config = dict(
    model='image denoising autoencoder',
    dataset='capsule endoscopy frames (Kvasir-Capsule)',
    train_examples=42238,
    image_size=64,
    crop_scale_min=0.7,
    horizontal_flip=True,
    translate=0.12,
    color_jitter=0.1,
    bottleneck='denoising',
    downsampling_factor=8,
    encoder_arch='vit',
    encoder_norm='layernorm',
    encoder_norm_position='pre',
    encoder_activation='gelu',
    encoder_mlp_ratio=4,
    encoder_head_dim=64,
    encoder_fused_qkv=False,
    encoder_bias='none',
    encoder_qk_norm=False,
    encoder_parallel_block=False,
    encoder_inner_norm=False,
    encoder_moe='soft',
    encoder_num_experts=8,
    encoder_moe_every=2,
    encoder_expert_mlp_ratio=1,
    encoder_slots_per_expert=1,
    encoder_shared_expert=False,
    encoder_patch_size=[8, 8],
    encoder_conv_stem=False,
    encoder_layers=12,
    encoder_width=128,
    encoder_positions='learned',
    encoder_register_tokens=8,
    loss='l1',
    latent_channels=32,
    decoder_norm='batchnorm',
    decoder_activation='elu',
    decoder_widths=[32, 64, 96, 128],
    decoder_blocks_per_level=2,
    decoder_block='basic',
    decoder_attention=False,
    decoder_upsampling='nearest_conv',
    residual_init='zero_last',
    optimizer='normuon',
    muon_scale='match_rms_adamw',
    learning_rate=0.0075,
    momentum=0.95,
    nesterov=True,
    orthogonalizer='newton_schulz_5',
    adamw_lr_other_params=0.00086,
    max_grad_norm=3.0,
    ema_decay=0.99,
    max_steps=5700,
    batch_size=96,
    epochs=13.0,
    lr_schedule='poly',
    final_lr_fraction=0.1,
    warmup_steps=280,
    weight_decay=0.3,
    adamw_weight_decay_other_params=0.05,
)
Rows from block 3 of the decoder, named by matrix and row number. Rows with one number belong to one channel. Each number is 128 + 24 x the weight over the matrix's rms, rounded and kept within 0 to 255. All counts start at 0. Numbers have three digits each.
# convs0: first 3x3 conv (decoder.decb.0.1.convs.0.weight, 96x96x3x3), inputs 15-19, a 3x3 kernel for each
# convs1: second 3x3 conv (decoder.decb.0.1.convs.1.weight, 96x96x3x3, transposed), outputs 15-19, a 3x3 kernel for each
convs0.0:130105132137152127153101105127114136142095119116121150087106123071177132099135122141124112148139097169149098147136109148156103119119130
convs1.0:161160109129157114120120132117142140124154131130142132140169112096157144116170117164116136127097102157164176161164141173077089171151138
convs0.1:127119156138146178145125132098112179049100193084099127118140103119085110112138114089143140090119110107148145134121135130122156157145135
convs1.1:140137117124105147125094135145136123155172124130131179130143146139137181119109134112117128102164126119169168148120096117157118130145105
convs0.2:117150141124024129106159125137132115133138142117122144129133107081128132101152117121127113101179159130163130191166145051040148181169123
convs1.2:146108128092150153116133142133149102124047154121145121165144096089061168137166165119061118110128093130132155105156107148143125111092139
convs0.3:129127152118144184137125135108144125130133112135125118139127124156111123131123123153173150141144108148145092130120123121110145132106138
convs1.3:173167128090092082145140147127137152140125122148122116127134141174140166136128161160135142164164144143103099112125146146119138150101118
convs0.4:129098148132115131156120150104122128111113129142154148086111103111116106104138101105095089123141128128164174144113124129097127144106131
convs1.4:121084076121106097098103102140152123133140127119116112129116115112132115157165093114138148116081131120111133142138117088124103128155151
convs0.5:105133146102099107098108137138118124134116127140125125132135127123162121126135118124123118128109110154131116150129132124129128160136137
convs1.5:105132143135167149121117143115126114129153122141124146132122128140136116138117116138145123137109120127105106105098057163152100119112126
convs0.6:199153102111084138169135116122116132133153140146140118103152135128070155100148146152130122139127099120146135172000113137134184168035136
convs1.6:137126117095145106126170059134124135085118109160134135104116115098191132139136117124123125162177137116100109116173089104169150155237114
convs0.7:122255145093079097146203159113151137121078124101078107119125146113043148137151152108103111142115123140120114171135171084101126142082132
convs1.7:082102117136070173075120104149106148109133130116081131124163116126170140125175134121160112144111155154154137087153121126155163126114137
convs0.8:107119143135170150126136153132141123128123139123138142113097120147073115113108109144173172120138128090098109135144132138132138138117148
convs1.8:126101129119085114138115113098079091150131102151148126107125125131154139134141159126110130154129107117095144117174156114122091119114158
convs0.9:117092114126096159075134129119130143148160108136143098108131086067145073142154138141140136095102139102108130110106116141169138145141142
convs1.9:140110176139125147140121107126127132149111129147155101125090108158165125168182121134137136119148111143116141117108135141124150155111111
convs0.10:146149120086085103105128128150111149072092126092086122132127092124083093112117138125076111142128120121142131119140101131115132131096100
convs1.10:151136147125134143145132097165118147138152172141136138107126134114139123125107101116112103133137136150158137132145127123136143144100123
convs0.11:105102118159204212105109123152139131147127102118122131122149147135193179157158142109128129105124130106126131097122119111144115122127113
convs1.11:105125114044075076106133145113143139110128082126128112165094114168000141135123122128151136112105137070119121111152119151091141120132162
convs0.12:169180134137119146135129105147107116114103155146134167151035115116132122116118103189157136167149122102108107130161149125134123140123117
convs1.12:141135146161072139147102120140129146101074105131130114134138130112109113143137117113136128144114098112115115083111110131129106113073097
convs0.13:132142122164175170090129104149131106137127124134093123132111142139112141108125141091073132099133192092125156137121107114148139136161143
convs1.13:140115140109114107125134078162134115109123096139153124145137112125170112105144108126113168110099147091143132117109138165149177112098086
convs0.14:118137110111167132110132096107129116111127125112119115142121150184231202127107136143118139141130134146147126141154115112156112132122137
convs1.14:112156106088169100145119118119119122166109160099185098112111124091040071135134113160110172132156124114141133091104127091151106112125109
convs0.15:159099076094118203130142091129143147118129137135147121120112130124179109120138131138117157121134118114113132136058080150249225136070072
convs1.15:125149130117114123120116129185114143092122129113149096132104137074183173135190126095113121136116128142172133189086118160100136113115130
convs0.16:133232133101112114123220118142169109128141122117101100149115140155136121129126114131126125119116154120112140141134173118148144119075137
convs1.16:113093133137079120109122138167151155131153128126086127143150128124155140107093104134146135136148146122129128129121149132119127108110138
convs0.17:104046112146169119117076098143133153143126160134133134137123141153135152125114113121103105135133121150159152122148122127152110114190117
convs1.17:168162120097121139126126099133132146100135129111148147122128119101166118125127115107120117136172139160109146153161129119023136146117154
convs0.18:095087078096187115133119102116148153123135152102151155101115130110153121109125134123128120130124098134105096127146156063110105118151150
convs1.18:115147114157103134134140168104121136121099147112141127137118141144109123153103136136099124151154117154095142089118132099139179087154129
convs0.19:145136123151129125154135119135131125153132127139095105086094136086053110100104098119125112160129101145124120132150145119116140112114129
convs1.19:146102075128131047102113136119143156124161102120140132162149138166162197120145131103122123142116118149130136134106171102103154137145129
convs0.20:105134139112237162108099072096163152089096137106098130121117140101077130113129146143149142146145134131118116114128115115129188105126128
convs1.20:122130130123120125093096125109172123119133180131147141126156105186200166137133133129176138136113119109135145076132130092133163089070110
convs0.21:111108169114061155122142140120121129149139129133122102152153117176120129124126093147157120173157117135137125126154144158140165142128145
convs1.21:138128129168220135104142155126134142158131122123175133135137114136136093097104066134131134115087068104143145137146127141110129112064092
convs0.22:103090145086070141146132181134126131141092096121102133128164159119102110114089120121142125117176146136163140129107139119119159135133112
convs1.22:150122098140143139119130114125121118162133122133119125160101123119127165099071133117116111103106166108114112161114107130152121120142104
convs0.23:143113118095163135126112108133143151173127107152106122140141096152081076136103117136125138103117138144133133116106132128114168120131140
convs1.23:111134154114136092146137122139151132138092103119112126125128104174127086141141098107111115079176175141114130098125128136120175129105091
convs0.24:138119132198126185159153131130131153135110131152110126130101136158107170131083147162157134153143106152106110110123108152149126125126111
convs1.24:103100091085106084116108125115132113086134140116120116177158105129118117135139120137151151136137121113118103113094127146158119113112108
convs0.25:127050122138172127120079109131141143121122140125118120149121111113171114147132124116114117155157127115108117151122171098000118116108129
convs1.25:149162118125122126143113132124130127136147141122139132120112133127105120110142117130121102132133098132162149127143147151255137155177168
convs0.26:151108127117141102139081123103118101107107121106097147136085176112051165153158183143131093134129105133123132118129116122135102140137144
convs1.26:134123164133103151111143139124137141165103167164108117084113127110182117109151151153125114113170108131132132133128139099096160119139147
convs0.27:134098105131100135114125150132097164143090136124105124142130122131163125154116093105126129115118090133150106138133153104134155138152129
convs1.27:125113124166155133156120131086154141097134113113170144115142153132110103119110130140145125133140117158099144091108136112131167073102115
convs0.28:058198104149127106105178082104107123120121136122150129104141100107165088136137094118162125118140097161139117146072127123094105162075137
convs1.28:118073129155161120120096163143097136106135122144123136141125156085108153139108170145101116097124119129077120119179081157181126112140115
convs0.29:122137108167046133110139145115127120123123131127117119140135120073168135130135146124118119114099106136127148103147122129198120114130115
convs1.29:127160135155212138129048134110141137103158139167155123115162100105097131144135145140142128113138129151075184142119135106130103130101113
convs0.30:125158152114086140126181160129112118129131139141150131138161105149135113111133128147121130105089125128100136171182137169186133157168130
convs1.30:105151115139163138143145134125102128131134102129129148120109085145132110172129122146166097094140159152169112149127106112085097117070072
convs0.31:137177149122075090158211179160150134112108124133148167133104116142120122104110125145141120109118105127127150105005088138134102116085132
convs1.31:078089114119115129114121154073112100112121119119129115116126135110104104116129139121125135117160138161128171141128113140204142123238161
convs0.32:109114115130167133091132109154140131145148116138135118160166165163075162165129176113096122131097110127120142102123112074161108096122106
convs1.32:145149134110089090099124149161095135121143101126097124134103119071137096118079114121126149133131132127147149137154130131046148137172126
convs0.33:133119132118106133110133126153196175089082101065040075118123125128145146130110129126109090111117132117090116160143126104120145114114141
convs1.33:139155135125158146117131121163154163126179213097145148120144132124140119151141129126106132107122155138109137152150136122082146139088117
convs0.34:162129112104092138104136114090151138126133134148106128108086126120116113128165121131118122132128128124098130123180134112114127116109106
convs1.34:123099158095119125144142093137129121116102127128125145130115138136167154088197146119141105126151145117156112122142125157111071122100107
convs0.35:116083104129137142149109152128105132119105108149127114121152150164155140126119140132147102105124126118110147140056124143148148154083137
convs1.35:096108124124117115111108143135106120128143129142140161143111114162068091119083154137145135137156128143094111135156116110129105136163125
convs0.36:160234148119086125125184139125127132107110115126114121114183118131127145123150124138129107117127125128134131102000140140099153116000158
convs1.36:121117128124158128097096104141122122122180152114110107142113131093122123131110123121119164142139117117126138125255161157255179180255178
convs0.37:138111159168042122151062112136112122118089112138160138132119146095157138137127138129163127145172155138137133127136129076167130111169125
convs1.37:130206115147141159123170128123125148114153100134113146121146127134122123107110091145163135141140122115124130089124146100072145102104120
convs0.38:103142078086117125088108044109145145118114159143107141159135149142123129134134129130121113130148107116139131130222123085161105116199148
convs1.38:149172150142156145152160114133133102132163147129138134135156114091108124113125129124123147144080095132133160099079143118056125115095145
convs0.39:134117124130084135125135129086091094117135076255255241138140139123105114128127117105082103124126123158150137118101135125112138109123120
convs1.39:129122118130153091112118111092066038128057021127117136128130095118148155119140146148105096140106076115147129132116118119150132118174119
convs0.40:100121134160128146122157114078130134103159145096140127150139145123147121133154120147133117093106137110119140114089144147119116114122120
convs1.40:120117170138101121123145162123097129103067136144109141139123124130118113131148145140140126112112149145153124116118127126160141105134112
convs0.41:118140131127170093141172120116094093133109126141102118135149114154173145121136123115122105105088083127146116123124113127144138098149097
convs1.41:183122149141111133120111098146120106127102101125113114172143154133116122150114166108119115156173134121139131153150135113094157123117121
convs0.42:068111083131132128131138118151127127091083093109132143137147151140149121130146126158124137139141140113126124122122122125128131122105120
convs1.42:133142099136133188160145145119120114125160145169171106126120108149123099070122096126121113139124152149122094118140116137144137111072135
convs0.43:145182112155106126132144130109150128128126102124120086128089137129134151123106109145148161132143156118134130130114124123077121094103122
convs1.43:174123128134084141115104103132119138121110156141135132147145120082105147138175105121162125131116103115093163115163151110133082122106129
convs0.44:114098106113145136099093077117116122131139113126161142114141123109121120112161142145131144135124115123103096127112110131101100114134131
convs1.44:162100102135150141126122127134125120112125123117138145114140118125113136143121116163152133144113104106135108072094106150153146136146137
convs0.45:116105136090140137096092139129131103120130132122105108104154104108145129101145141150154102104132104094095121128186108133192151105160119
convs1.45:122138163090175124166118160144132117134114106102121134143119146128131150146109146117129164123112127153119147143093164136121127132100106
convs0.46:120107141147200156117110121125137132089158136139174153132115130133160139119134139141139132117135123125114119141134137131199136129136123
convs1.46:090093142136114111109080128113091101148133159108108143129105107147101128095115133119137143123100120114122119139151158109065069140133129
convs0.47:140111128131090172166111148127128132112115130125131129122160120058146063123164119131120116110116105132115121093090116117102109124102122
convs1.47:116120114156079180117163086116132120124145128130124139108123125150156150059116081144139126146168146133152120131162109106205135166132144
convs0.48:119129137082074095109107131126122090134144118141125116131156119225255168178148160141132118161146136135128123132127145105112112132119148
convs1.48:083160096118187128126077151111141111120155110128114139085116030000108000092139117150084114118119102111114146115145128149102144113158110
convs0.49:129098147130143131135069109123134143119105146136140144118108136127139155139133123122145107112120091137120110141109113093091125123125110
convs1.49:170157131145135119117116141127142131144119142141122133153143145159083168134110145145157114153158119147131156172156131169077137146119128
convs0.50:143156132107069092129061121126127097136144135160157162105119126104130123121147103129132137117104123106094151113104110143143139110123109
convs1.50:139190118141181118110100098099124094142140169117144150132135105103125139117129141134123125136125135126151123111116143121133128086103104
convs0.51:127061132096163131136091122134173130121139138124109116113097117087131094126124139137119126129111134121088113125103134150103150128095127
convs1.51:164156141102149128147128147107138114157107188123103123149104135146171146139124166136117148120200101132113146148139104124127101137153149
convs0.52:155176109112083114155160121141153133148149161107137119105106138122136137126126134128155158109159131112129121164226150122187159121156121
convs1.52:113113134137147134129100120139130108120086121143109101135125124118120144115143153127146146126094114109126166086068100138151119088000057
convs0.53:114122170114105174121107143108132137166150126115097092140133116153134133120129132110152184088103136096094101131148132119118113128114130
convs1.53:137156144126140130146151148105133152125139105138173144124111131087070113110129121160143149188115139153128145145147126110129152098102138
convs0.54:140127099137089117156142127116090123136100115113120154121101145112143166111105169170148140159156124116122112097129113109114100106124136
convs1.54:141091103178129165108160131119128102125153088159136138120131127103103150135125117114140127127088128120125110107121138160157129136128127
convs0.55:128151127136103049096069106098104113126135135154136140135111112128100111132131134106119128134114112111124120130101130151155118123127111
convs1.55:138174124170170104137169151109143093132115133117126108119165154125111163118139129136115147155136142135104125135117133133092104136160138
convs0.56:145185167178128146160178176119124125087095067107102102149146164127136165119128148109105107126115114137128110147141156145147122164129131
convs1.56:165147152146133142159144121150143123101123136118099121118164119103120150100138123134132150158139097159132138127119110113110068143115126
convs0.57:094071135165068098120105118116136132108113166138136102116144134118126159100123137127105079169121128124118148145136106157119143135149125
convs1.57:147148089142182109139145145149129116115175131089123127144180118109074119096135121148157112148092099108096161147119160091118112145125137
convs0.58:094041109127103160087083135145184161120142113119121123137120098156176120148145118124148139114126134138137124129176135126202113117166129
convs1.58:131169133106151157124205138139127141110101097119092137129163119111122114155134132133156144096132124117130117137117157141058115136095124
convs0.59:130088107083079128151063114127133105098148118128157120129144147155106092154148141141146112100146135131166138131138132135132125108132140
convs1.59:108216140114192133110088125131124131129153116144126094112118159165108121120127149097112126102159133130105082148153134146122100122150118
convs0.60:090127099145137144119091118151143147118120111154153154122103152118086143135098143133127151143134119105134113144155132126123121129126121
convs1.60:151101136132117099132121154107121124142148113119071141112143131120160117166116140126117143165161135110128126141151128098132168126143160
convs0.61:104252157082084143087220170129126125123144139145153105129128128153152143125120133134114115123121102113121119015215089112164136026190104
convs1.61:111091126112097189104082079138123131130124104149107174119115095141128112114135140150167143157164134139151111154075160127093163131043203
convs0.62:127179125107107129090135122126121113127108134165122154129160105163156131149152132118136147136132135116141140111137139161130161142125134
convs1.62:102142117125102149111160132101116124123118119121136128107116095136149065143131120144103088123131159118125130116097128086046112099103134
convs0.63:118197117105024082121194128111116112111141113118136131134119120134141115127116094130107129131115118098101089073098114130113122125146144
convs1.63:154125121208179199127113077092120103125149108101159151111118127136155113100125084123155121153149164154159135136093141145172175147176149
convs0.64:140132161160201175142093124143096121121087111153124148132110134108133120129164123122077113087086110132141122121157155128135156119152119
convs1.64:095116101080094089097115126150174147134093122124144116109107109131129118123149125131120151144154134159132133115114127094145120125121122
convs0.65:137122146132211129104195140125100105144151108146128130101128124160096111169166104154171130145136126109122130114166135087067111100181149
convs1.65:133095119073104132126113106129151109130124104117181150141074103113161110131141144131146108134094135111133127164181092117100138128129122
convs0.66:133145136149163133119139151106106124073090137107136136126109159111082127107105133133117107156127121137119141183174141122115082135170115
convs1.66:154120128163139112112108135115141129142143108122143145121156109167161132139155100139135123120167103138122127141146120148135133131147122
convs0.67:134096129099200074151117117124131129145130111124133128138132109179176167135121114128147164129181167137146119132110159105122096127123141
convs1.67:135138113093156147124110116113131129159157142120106137137152118106114135150133116144131134036240162093075108113107144105218105164079109
convs0.68:144127125134162133166108119120138181103090152091106108157138145136161151144138121119131134130109119166120136118146166129132140119109148
convs1.68:135159104158151107145106110087143145142165182097150122162120073118098117162110099121136122135145113123134113133165185088098101116157119
convs0.69:138055140110173117123068123125132120106111106155135120092131075158179158120112071136115116149117121134114111161115142122123124136107152
convs1.69:160156134143074127134147128133116121120122142128117136197126134095095075162144130126127124162081103132124121091131117157102159121121072
convs0.70:126166124117086114105078111159168172125111139110121157116106108142104161134113110123150135138151147146183173166124101134097128153052101
convs1.70:174165138107123114123130140116132154155134146148125128117125107118144160114148158103102121111129131124146120141196082169167095167139087
convs0.71:205157183084161152178145140120124146105130128117142136132118130109100092126122116146132100139121111136099104150140137110184086138162146
convs1.71:092044087137068119071037097142086099144126138123096117155151118101178103100125138141131116144138122133099103122135097158057133113095100
convs0.72:131126157125119124111133121113125124124126133139127123165186152008197056139154160121123117128134124131135110117130114171121129124123145
convs1.72:123115129145088134114107106138107122109160135124153126148114163236109255099113116136118128170127167112142133121161106122163045142158096
convs0.73:148138166180149134132148119127140116110139129122133107142099077126094071132141139180150095164138095123106087127114127139136120141122131
convs1.73:100124148109108111145145146138134152098118123113089090113111116156141164152132131127105127131121135155102091149168148122143157137167143
convs0.74:144236150110098103137176112133127118117093121116110131095175127115133132106153133123146154134133122133130125158235173150167160167226160
convs1.74:158111098093121102133064124138124125126157148141097125118117150105123139137106155140144121144144111116137107087027108128075139086021155
convs0.75:111069126118208139110126118116128124142115128141119140148102123089122134135134125135143129119136140108114107123154144103145132154159155
convs1.75:137095136099152149112114145115087114132126106127105111156172136074144157122118150117096120129156126157113110158176169101051108092120164
convs0.76:117131155135139133106113109122119162154125128146116111148118132141069114124128126136137118119114097098114123114110122148128110122108135
convs1.76:131144156151115147127134119131128132142108138143098137135130132204176175150137125137153154152132157157118162141142111169139137127117125
convs0.77:127128126090049084133120132141140110127127131159125144144116136124093127142141138127100113137128131160167165140131127118133120102106115
convs1.77:134096115161112142120115162124098124125146095122159094114121121109176106132155115131130118106112095138165121085160136139149119137152125
convs0.78:110112130131131133129044114140143115164156090122130124103141124174154120112083112133136125099126141102112147129115140127158096140141168
convs1.78:132137128164148124101139143148128164136092125153140114129160081127103098107074120140097139114115152112134153136147114162113079129121148
convs0.79:142142136156118127144112147124137154124123150129104133145135136138116169141104127127128114137109127107085108125124119116123132146148134
convs1.79:097139103136150099147154121087083106126129121115133147128137094096081131095084125149142129147134115134148120107158135132151120122131130
convs0.80:104116114122057106100123123133118102142128123171140155140099137138080133121088103169124146155134154141124120108107102128122112100084124
convs1.80:133109146123155146123137130131097104121102135110100155130141100111137117123129114125134131125145140140123143131142130128128140155160136
convs0.81:159135138148162140130138119134123159097111117108108097140124123173108120134117126091131123139165140135148141109089124148147122140174133
convs1.81:118108130155160148154147119168121139149170120133117112143146177172128134108133130141147125146129168147137150140090137137084080155179150
convs0.82:126105129138114122108121124134105109106100128135115143137186149080179069146172160127141123109109118123111121134124129115110129138140136
convs1.82:118135112102189086113131104131108154132109153134117127123096122194134166083130071141144155127115129132152136141095131128116118123110148
convs0.83:137152122171118110115129134122123132066102174107122172131154136101160141141108120132127129121139153130110128088115127149163149132110134
convs1.83:125202167180117156100120148105125153109141160111093131173135118138081146110115165147124132127147113134117126130106111092117107111134117
convs0.84:117086117104132112135115119137139111123129092143137110169140160131096106149094140119144129126142127131144123106112124108140109135123152
convs1.84:099139136150112134146136146121131125104150069153116113173129134179087175134104127117131126125115143142098122114174087114151119130158158
convs0.85:136153108115152153122063115158136114168173123131139131135162141119130167127070086099133148121124145116144135141104136138156143093122142
convs1.85:115107125108142124126128101113145088129116111160127098161164109111077095118089117140116129110097136144134148111148155098117130121176101
convs0.86:117105127121112103144097124128121127139110115145148150094142121106140114139146138128123143129142153143161134110119158119098169131118133
convs1.86:170109133126158139180139150119104116118147149121090130157105129119132123164158112144155145119082135142170140127183124063102137118159134
convs0.87:137081111145159119101111117117123130136131132163119140143129146115109137144131170128144147116150148099110123149166147138127137144146135
convs1.87:108180142091134094124147143132153136116094105143175126105112136101155130109131140119118127127158121102074111146172101128089149138158119
convs0.88:101157124133000127129087117114144120101133124127156116127122123134153117127115139116126116150137130140135124095125147153122114120158142
convs1.88:109130163160078149094082119114153095140025165120151139106103143142141147116107152118099122170173078122125158124141110111024107113131096
convs0.89:143127088106044140133138138145124093148141139128118114135138113126129111109130116138112141128133138115139135112091091141153160148122142
convs1.89:118118118143149133149125118114122095122122120108113138164131120135121128145136133139121119139104121137121106135139133140109122122186143
convs0.90:055060109094199114096078118121140126142143137125113135121117113144174114132147117135112124111104150155118113119111147129175128140108149
convs1.90:103134137159078137119163171133164135111147111137134133111107128120075108116136116156154119106080129126168132131086097156116132141122142
convs0.91:155128163132105142111098132150151144107094125112077135142111140122149102121130124122126162140149152129139157135150139103135100133155164
convs1.91:087156152129145140150132120171164107150141091126122110134150157104110098147153104130132154101089074141118129106108159141118132106132126
convs0.92:130142153168110102160111127220120103224121101186085060140125095144128142151146129145149138164130089147129109138121124116103110125122138
convs1.92:146113089162103104124147150172172174137076136149096084151103116117129147150168136088106141120100095117110133095123170122149107149121135
convs0.93:106174168048052180068094124141128128151164136127139109146099084127074152171145160126138099137155154124138127131165127113134149106113149
convs1.93:162131126175180160152104134130122111076072074122120101127128126125151110121128158149100102115104156169140146151140105120146101170107121
convs0.94:128105109186120106101103138127121155097137124090097139145130138113149083125141143135160132140170104147170102143166122136110110130129110
convs1.94:107105113163123094130139082135126155111143153122130136116081124154117107122124107137118086133083121129117142141163128102115103103109111
convs0.95:135100146125114109133133129112117121117129105110139108137157158099154102108151117119098104129120107135123099141164126123141113104142101
convs1.95:140074110131152104113120138146140149152096115156143132116131160113114154126108095144138112096101119110166136158106136143143193123133106