config = dict(
    model='image denoising autoencoder',
    dataset='capsule endoscopy frames (Kvasir-Capsule)',
    train_examples=42238,
    image_size=64,
    crop_scale_min=0.7,
    horizontal_flip=True,
    translate=0.12,
    color_jitter=0.1,
    bottleneck='denoising',
    downsampling_factor=8,
    encoder_arch='vit',
    encoder_norm='layernorm',
    encoder_norm_position='pre',
    encoder_activation='gelu',
    encoder_mlp_ratio=4,
    encoder_head_dim=64,
    encoder_fused_qkv=False,
    encoder_bias='none',
    encoder_qk_norm=False,
    encoder_parallel_block=False,
    encoder_inner_norm=False,
    encoder_moe='soft',
    encoder_num_experts=8,
    encoder_moe_every=2,
    encoder_expert_mlp_ratio=1,
    encoder_slots_per_expert=1,
    encoder_shared_expert=False,
    encoder_patch_size=[8, 8],
    encoder_conv_stem=False,
    encoder_layers=12,
    encoder_width=128,
    encoder_positions='learned',
    encoder_register_tokens=8,
    loss='l1',
    latent_channels=32,
    decoder_norm='batchnorm',
    decoder_activation='elu',
    decoder_widths=[32, 64, 96, 128],
    decoder_blocks_per_level=2,
    decoder_block='basic',
    decoder_attention=False,
    decoder_upsampling='nearest_conv',
    residual_init='zero_last',
    optimizer='normuon',
    muon_scale='match_rms_adamw',
    learning_rate=0.0075,
    momentum=0.95,
    nesterov=True,
    orthogonalizer='newton_schulz_5',
    adamw_lr_other_params=0.00086,
    max_grad_norm=3.0,
    ema_decay=0.99,
    max_steps=5700,
    batch_size=96,
    epochs=13.0,
    lr_schedule='poly',
    final_lr_fraction=0.1,
    warmup_steps=280,
    weight_decay=0.3,
    adamw_weight_decay_other_params=0.05,
)
Rows from block 2 of the encoder of a small image denoising autoencoder, named by matrix and row number. Rows with one number belong to one neuron. Each number is 500 + 40 x the weight over its row's rms, rounded and kept within 0 to 999. All counts start at 0. Numbers have three digits each.
After each neuron's rows are labels from the 100 images, of 14976, where the neuron reaches its highest value: "responds to" is what is common among them; "peak at" is the part of the image that holds the peak. Only what is clearly more common there than usual is listed. The data: capsule endoscopy frames (Kvasir-Capsule). In brackets: how many of the 100.
# fc1: MLP up (encoder.blocks.2.mlp.fc1.weight, 512x128), inputs 0-63
# fc2: MLP down (encoder.blocks.2.mlp.fc2.weight, 128x512, transposed), outputs 0-63

fc1.182:506395484468579507516484524491537466461447444593502383550517506509480517546491486512568527481498456465508433537441491440497545556487485581501479508519505467537424535470519495551551488550473521
fc2.182:556551510515512457452483473489599592473506468490426491447450467533410511482478535524442497536581518482499514520486517457533524489456449582449522464474491531593440478441481472445497562513513532
responds to: finding: blood fresh (39); finding: ileocecal valve (33)
peak at: bottom left (42)

fc1.417:496627571477559489529487448457440521484509487499466500513511478505504531416513488513486478477512564531522532526460520506494504467494519500481468505521502558552564550506552463512422580556475541
fc2.417:486497457462492470446500441563519455518502538509529483531499432518570548505553481520502546557513483545540538483483482497485473518513478451537478516531488424561445508552436500463511445562455524
responds to: finding: ileocecal valve (32)
peak at: top right (91)

fc1.243:483504520519565480519503516432527504484446588567497584491489504581509410457489575477508517476507439436499502532472507575515568458470486460514529469473475505518499490508493437511473538456534437
fc2.243:476529475531413567518483477498573463534514454472490475524525524433558567537491490444522471477485543505466483508507545477464450535533475528478485565506497438504523490451541531523580489486470549
responds to: finding: ileocecal valve (35)
peak at: bottom right (73)

fc1.21:542456490482519523477462483539510414513424524540520462522578516558536452566503477478479522479429551460507415497513486511514494475444531497470532537534491495450485486460518499507485527548593530
fc2.21:497526486512550492477521525465577568486482488413434473461504519490489496470551550449494518600492455503472443541481525494477432483563443553481478484511453529581412492469513495496512477493494493
responds to: finding: ileocecal valve (39)
peak at: top right (32)

fc1.274:490509463512474483464564552489480481568428462585494517509522543572516470490462500447455533489534502517518533538510476585543526512401518460537495435541516486527453489494412458463456600522511493
fc2.274:478468547477553482561481458526522442411471509465472473518531498449490523482531479570534441535498476546454510491488498419466496565453550451480470538492515463565628523486566615459472466483449421
responds to: finding: ileocecal valve (42)
peak at: bottom right (100)

fc1.186:510483497436574489532442500530513444559527516577403461464479477494543535484521445539545514537445479434434472545559499486469482494494443442543503499512504480462473540585510521494468554563457502
fc2.186:520484525500464487536518488491494498565470504422516536475454497513530539453496548463463569495533529543515549487477507536512499444534546492477506516508487515541495531458435485540571466545489468
responds to: finding: blood fresh (27)
peak at: bottom right (36)

fc1.64:484542476509482493526482500430547497486437568519484468400548447498499512557436446468517521536519479515537451543583484509475474541490474467524529451523541527544509495529524435445548541487462578
fc2.64:428530487434501492514504516488485482535496567490521453494472428496514430535485570551431483577513493541490507459463564456529520472479507584507451529505490465528458450486410541530498481490504405
responds to: finding: blood fresh (25)
peak at: bottom left (39)

fc1.19:466547466385500413466545436479538465465504461563493508511547477514501520482443428516484447546503472502485472546499515517509484512488529455509488507552567566481489538489489530497499555535542446
fc2.19:564479488499488414532586429450583478475524496496494583456412478491542507490450515514555536445504516532547478508592504497498536504435446501483504479517471527564488533501484502604615508521492533
responds to: finding: blood fresh (30)
peak at: top right (60)

fc1.382:544494423494468442487499515520525460443542513518477444496502452589465538503541502480436535514510485444495505533531418612525460545518494454487497550470497540498518500459495481425445479510512548
fc2.382:469493463472525561490497541473490493488487504480520520503529496494521493542462530514556495433453495448561483439400503445516564444438487476523499523479563416476454506525497451537546492538481399
responds to: finding: blood fresh (25)
peak at: top left (35)

fc1.351:542491470537488494451521489398530558508461445544516528460568481492560450489514459500517523452536562506463521429437505518551457517517531513531530471543465481534508604468434561477540529529563471
fc2.351:551570432534475504424511391526575488474564508572488451553500473589454547507506538515528483549488452465505514524558493508452530529459484487469498570481506452529385452518562526455439411541474496
responds to: finding: foreign body (25)
peak at: bottom left (57)

fc1.225:506524516534478465453473516519467532480486490491458544386465526517503477486523543517521596498484421472501515468511552516497518560522492403504516473518520499413390522536487472489492645524504458
fc2.225:498450471569514538516537570515480550479473471530480546488523522544550445469508417473533517518499441497532462498510480450467469466460462492540524427474510545525536553521530458534557520400484527
responds to: finding: pylorus (25)
peak at: bottom right (100)

fc1.125:544545476500422473485473478471522462489458500489478516501450484488491515484554515518499610480484408478553439443506530473530505544525432525570426526516542522546431479498498526467533538646543505
fc2.125:517532451480499539521479502410491518522470535511533466517478389485575462503541495482523521479474551525437504411453526436527528487505498510439524483498545567439441568507439513519492546480485530
responds to: finding: ileocecal valve (35); finding: blood fresh (31)
peak at: bottom right (38)

fc1.393:517555401477474499489530470463479497556531504536513508468524532486454561423465464563460494523478482507517572509472503554512514554458560531580450482544461434482526540465477477543440517566438528
fc2.393:479511469508458493538474529500511421418508517476454560543454535476516513496523557529492501415494524545493400468540491494553442484530453490524489503459584448565542471584478536482547517530565491
responds to: finding: blood fresh (30)
peak at: bottom left (36)

fc1.111:557438520472511523532494514498472473485553560480453452514506560460407548387500520489541509484522452488535486459456411427514525494487536521541518445526542465552538472461529418485471524467518471
fc2.111:509585507511496582504444473500453451514505508491524484539463449469510521470554498448482514464431477476524512558530572470512558519530519456507516506477560581492587544502522559521470466611451563
responds to: finding: ileocecal valve (36)
peak at: bottom right (95)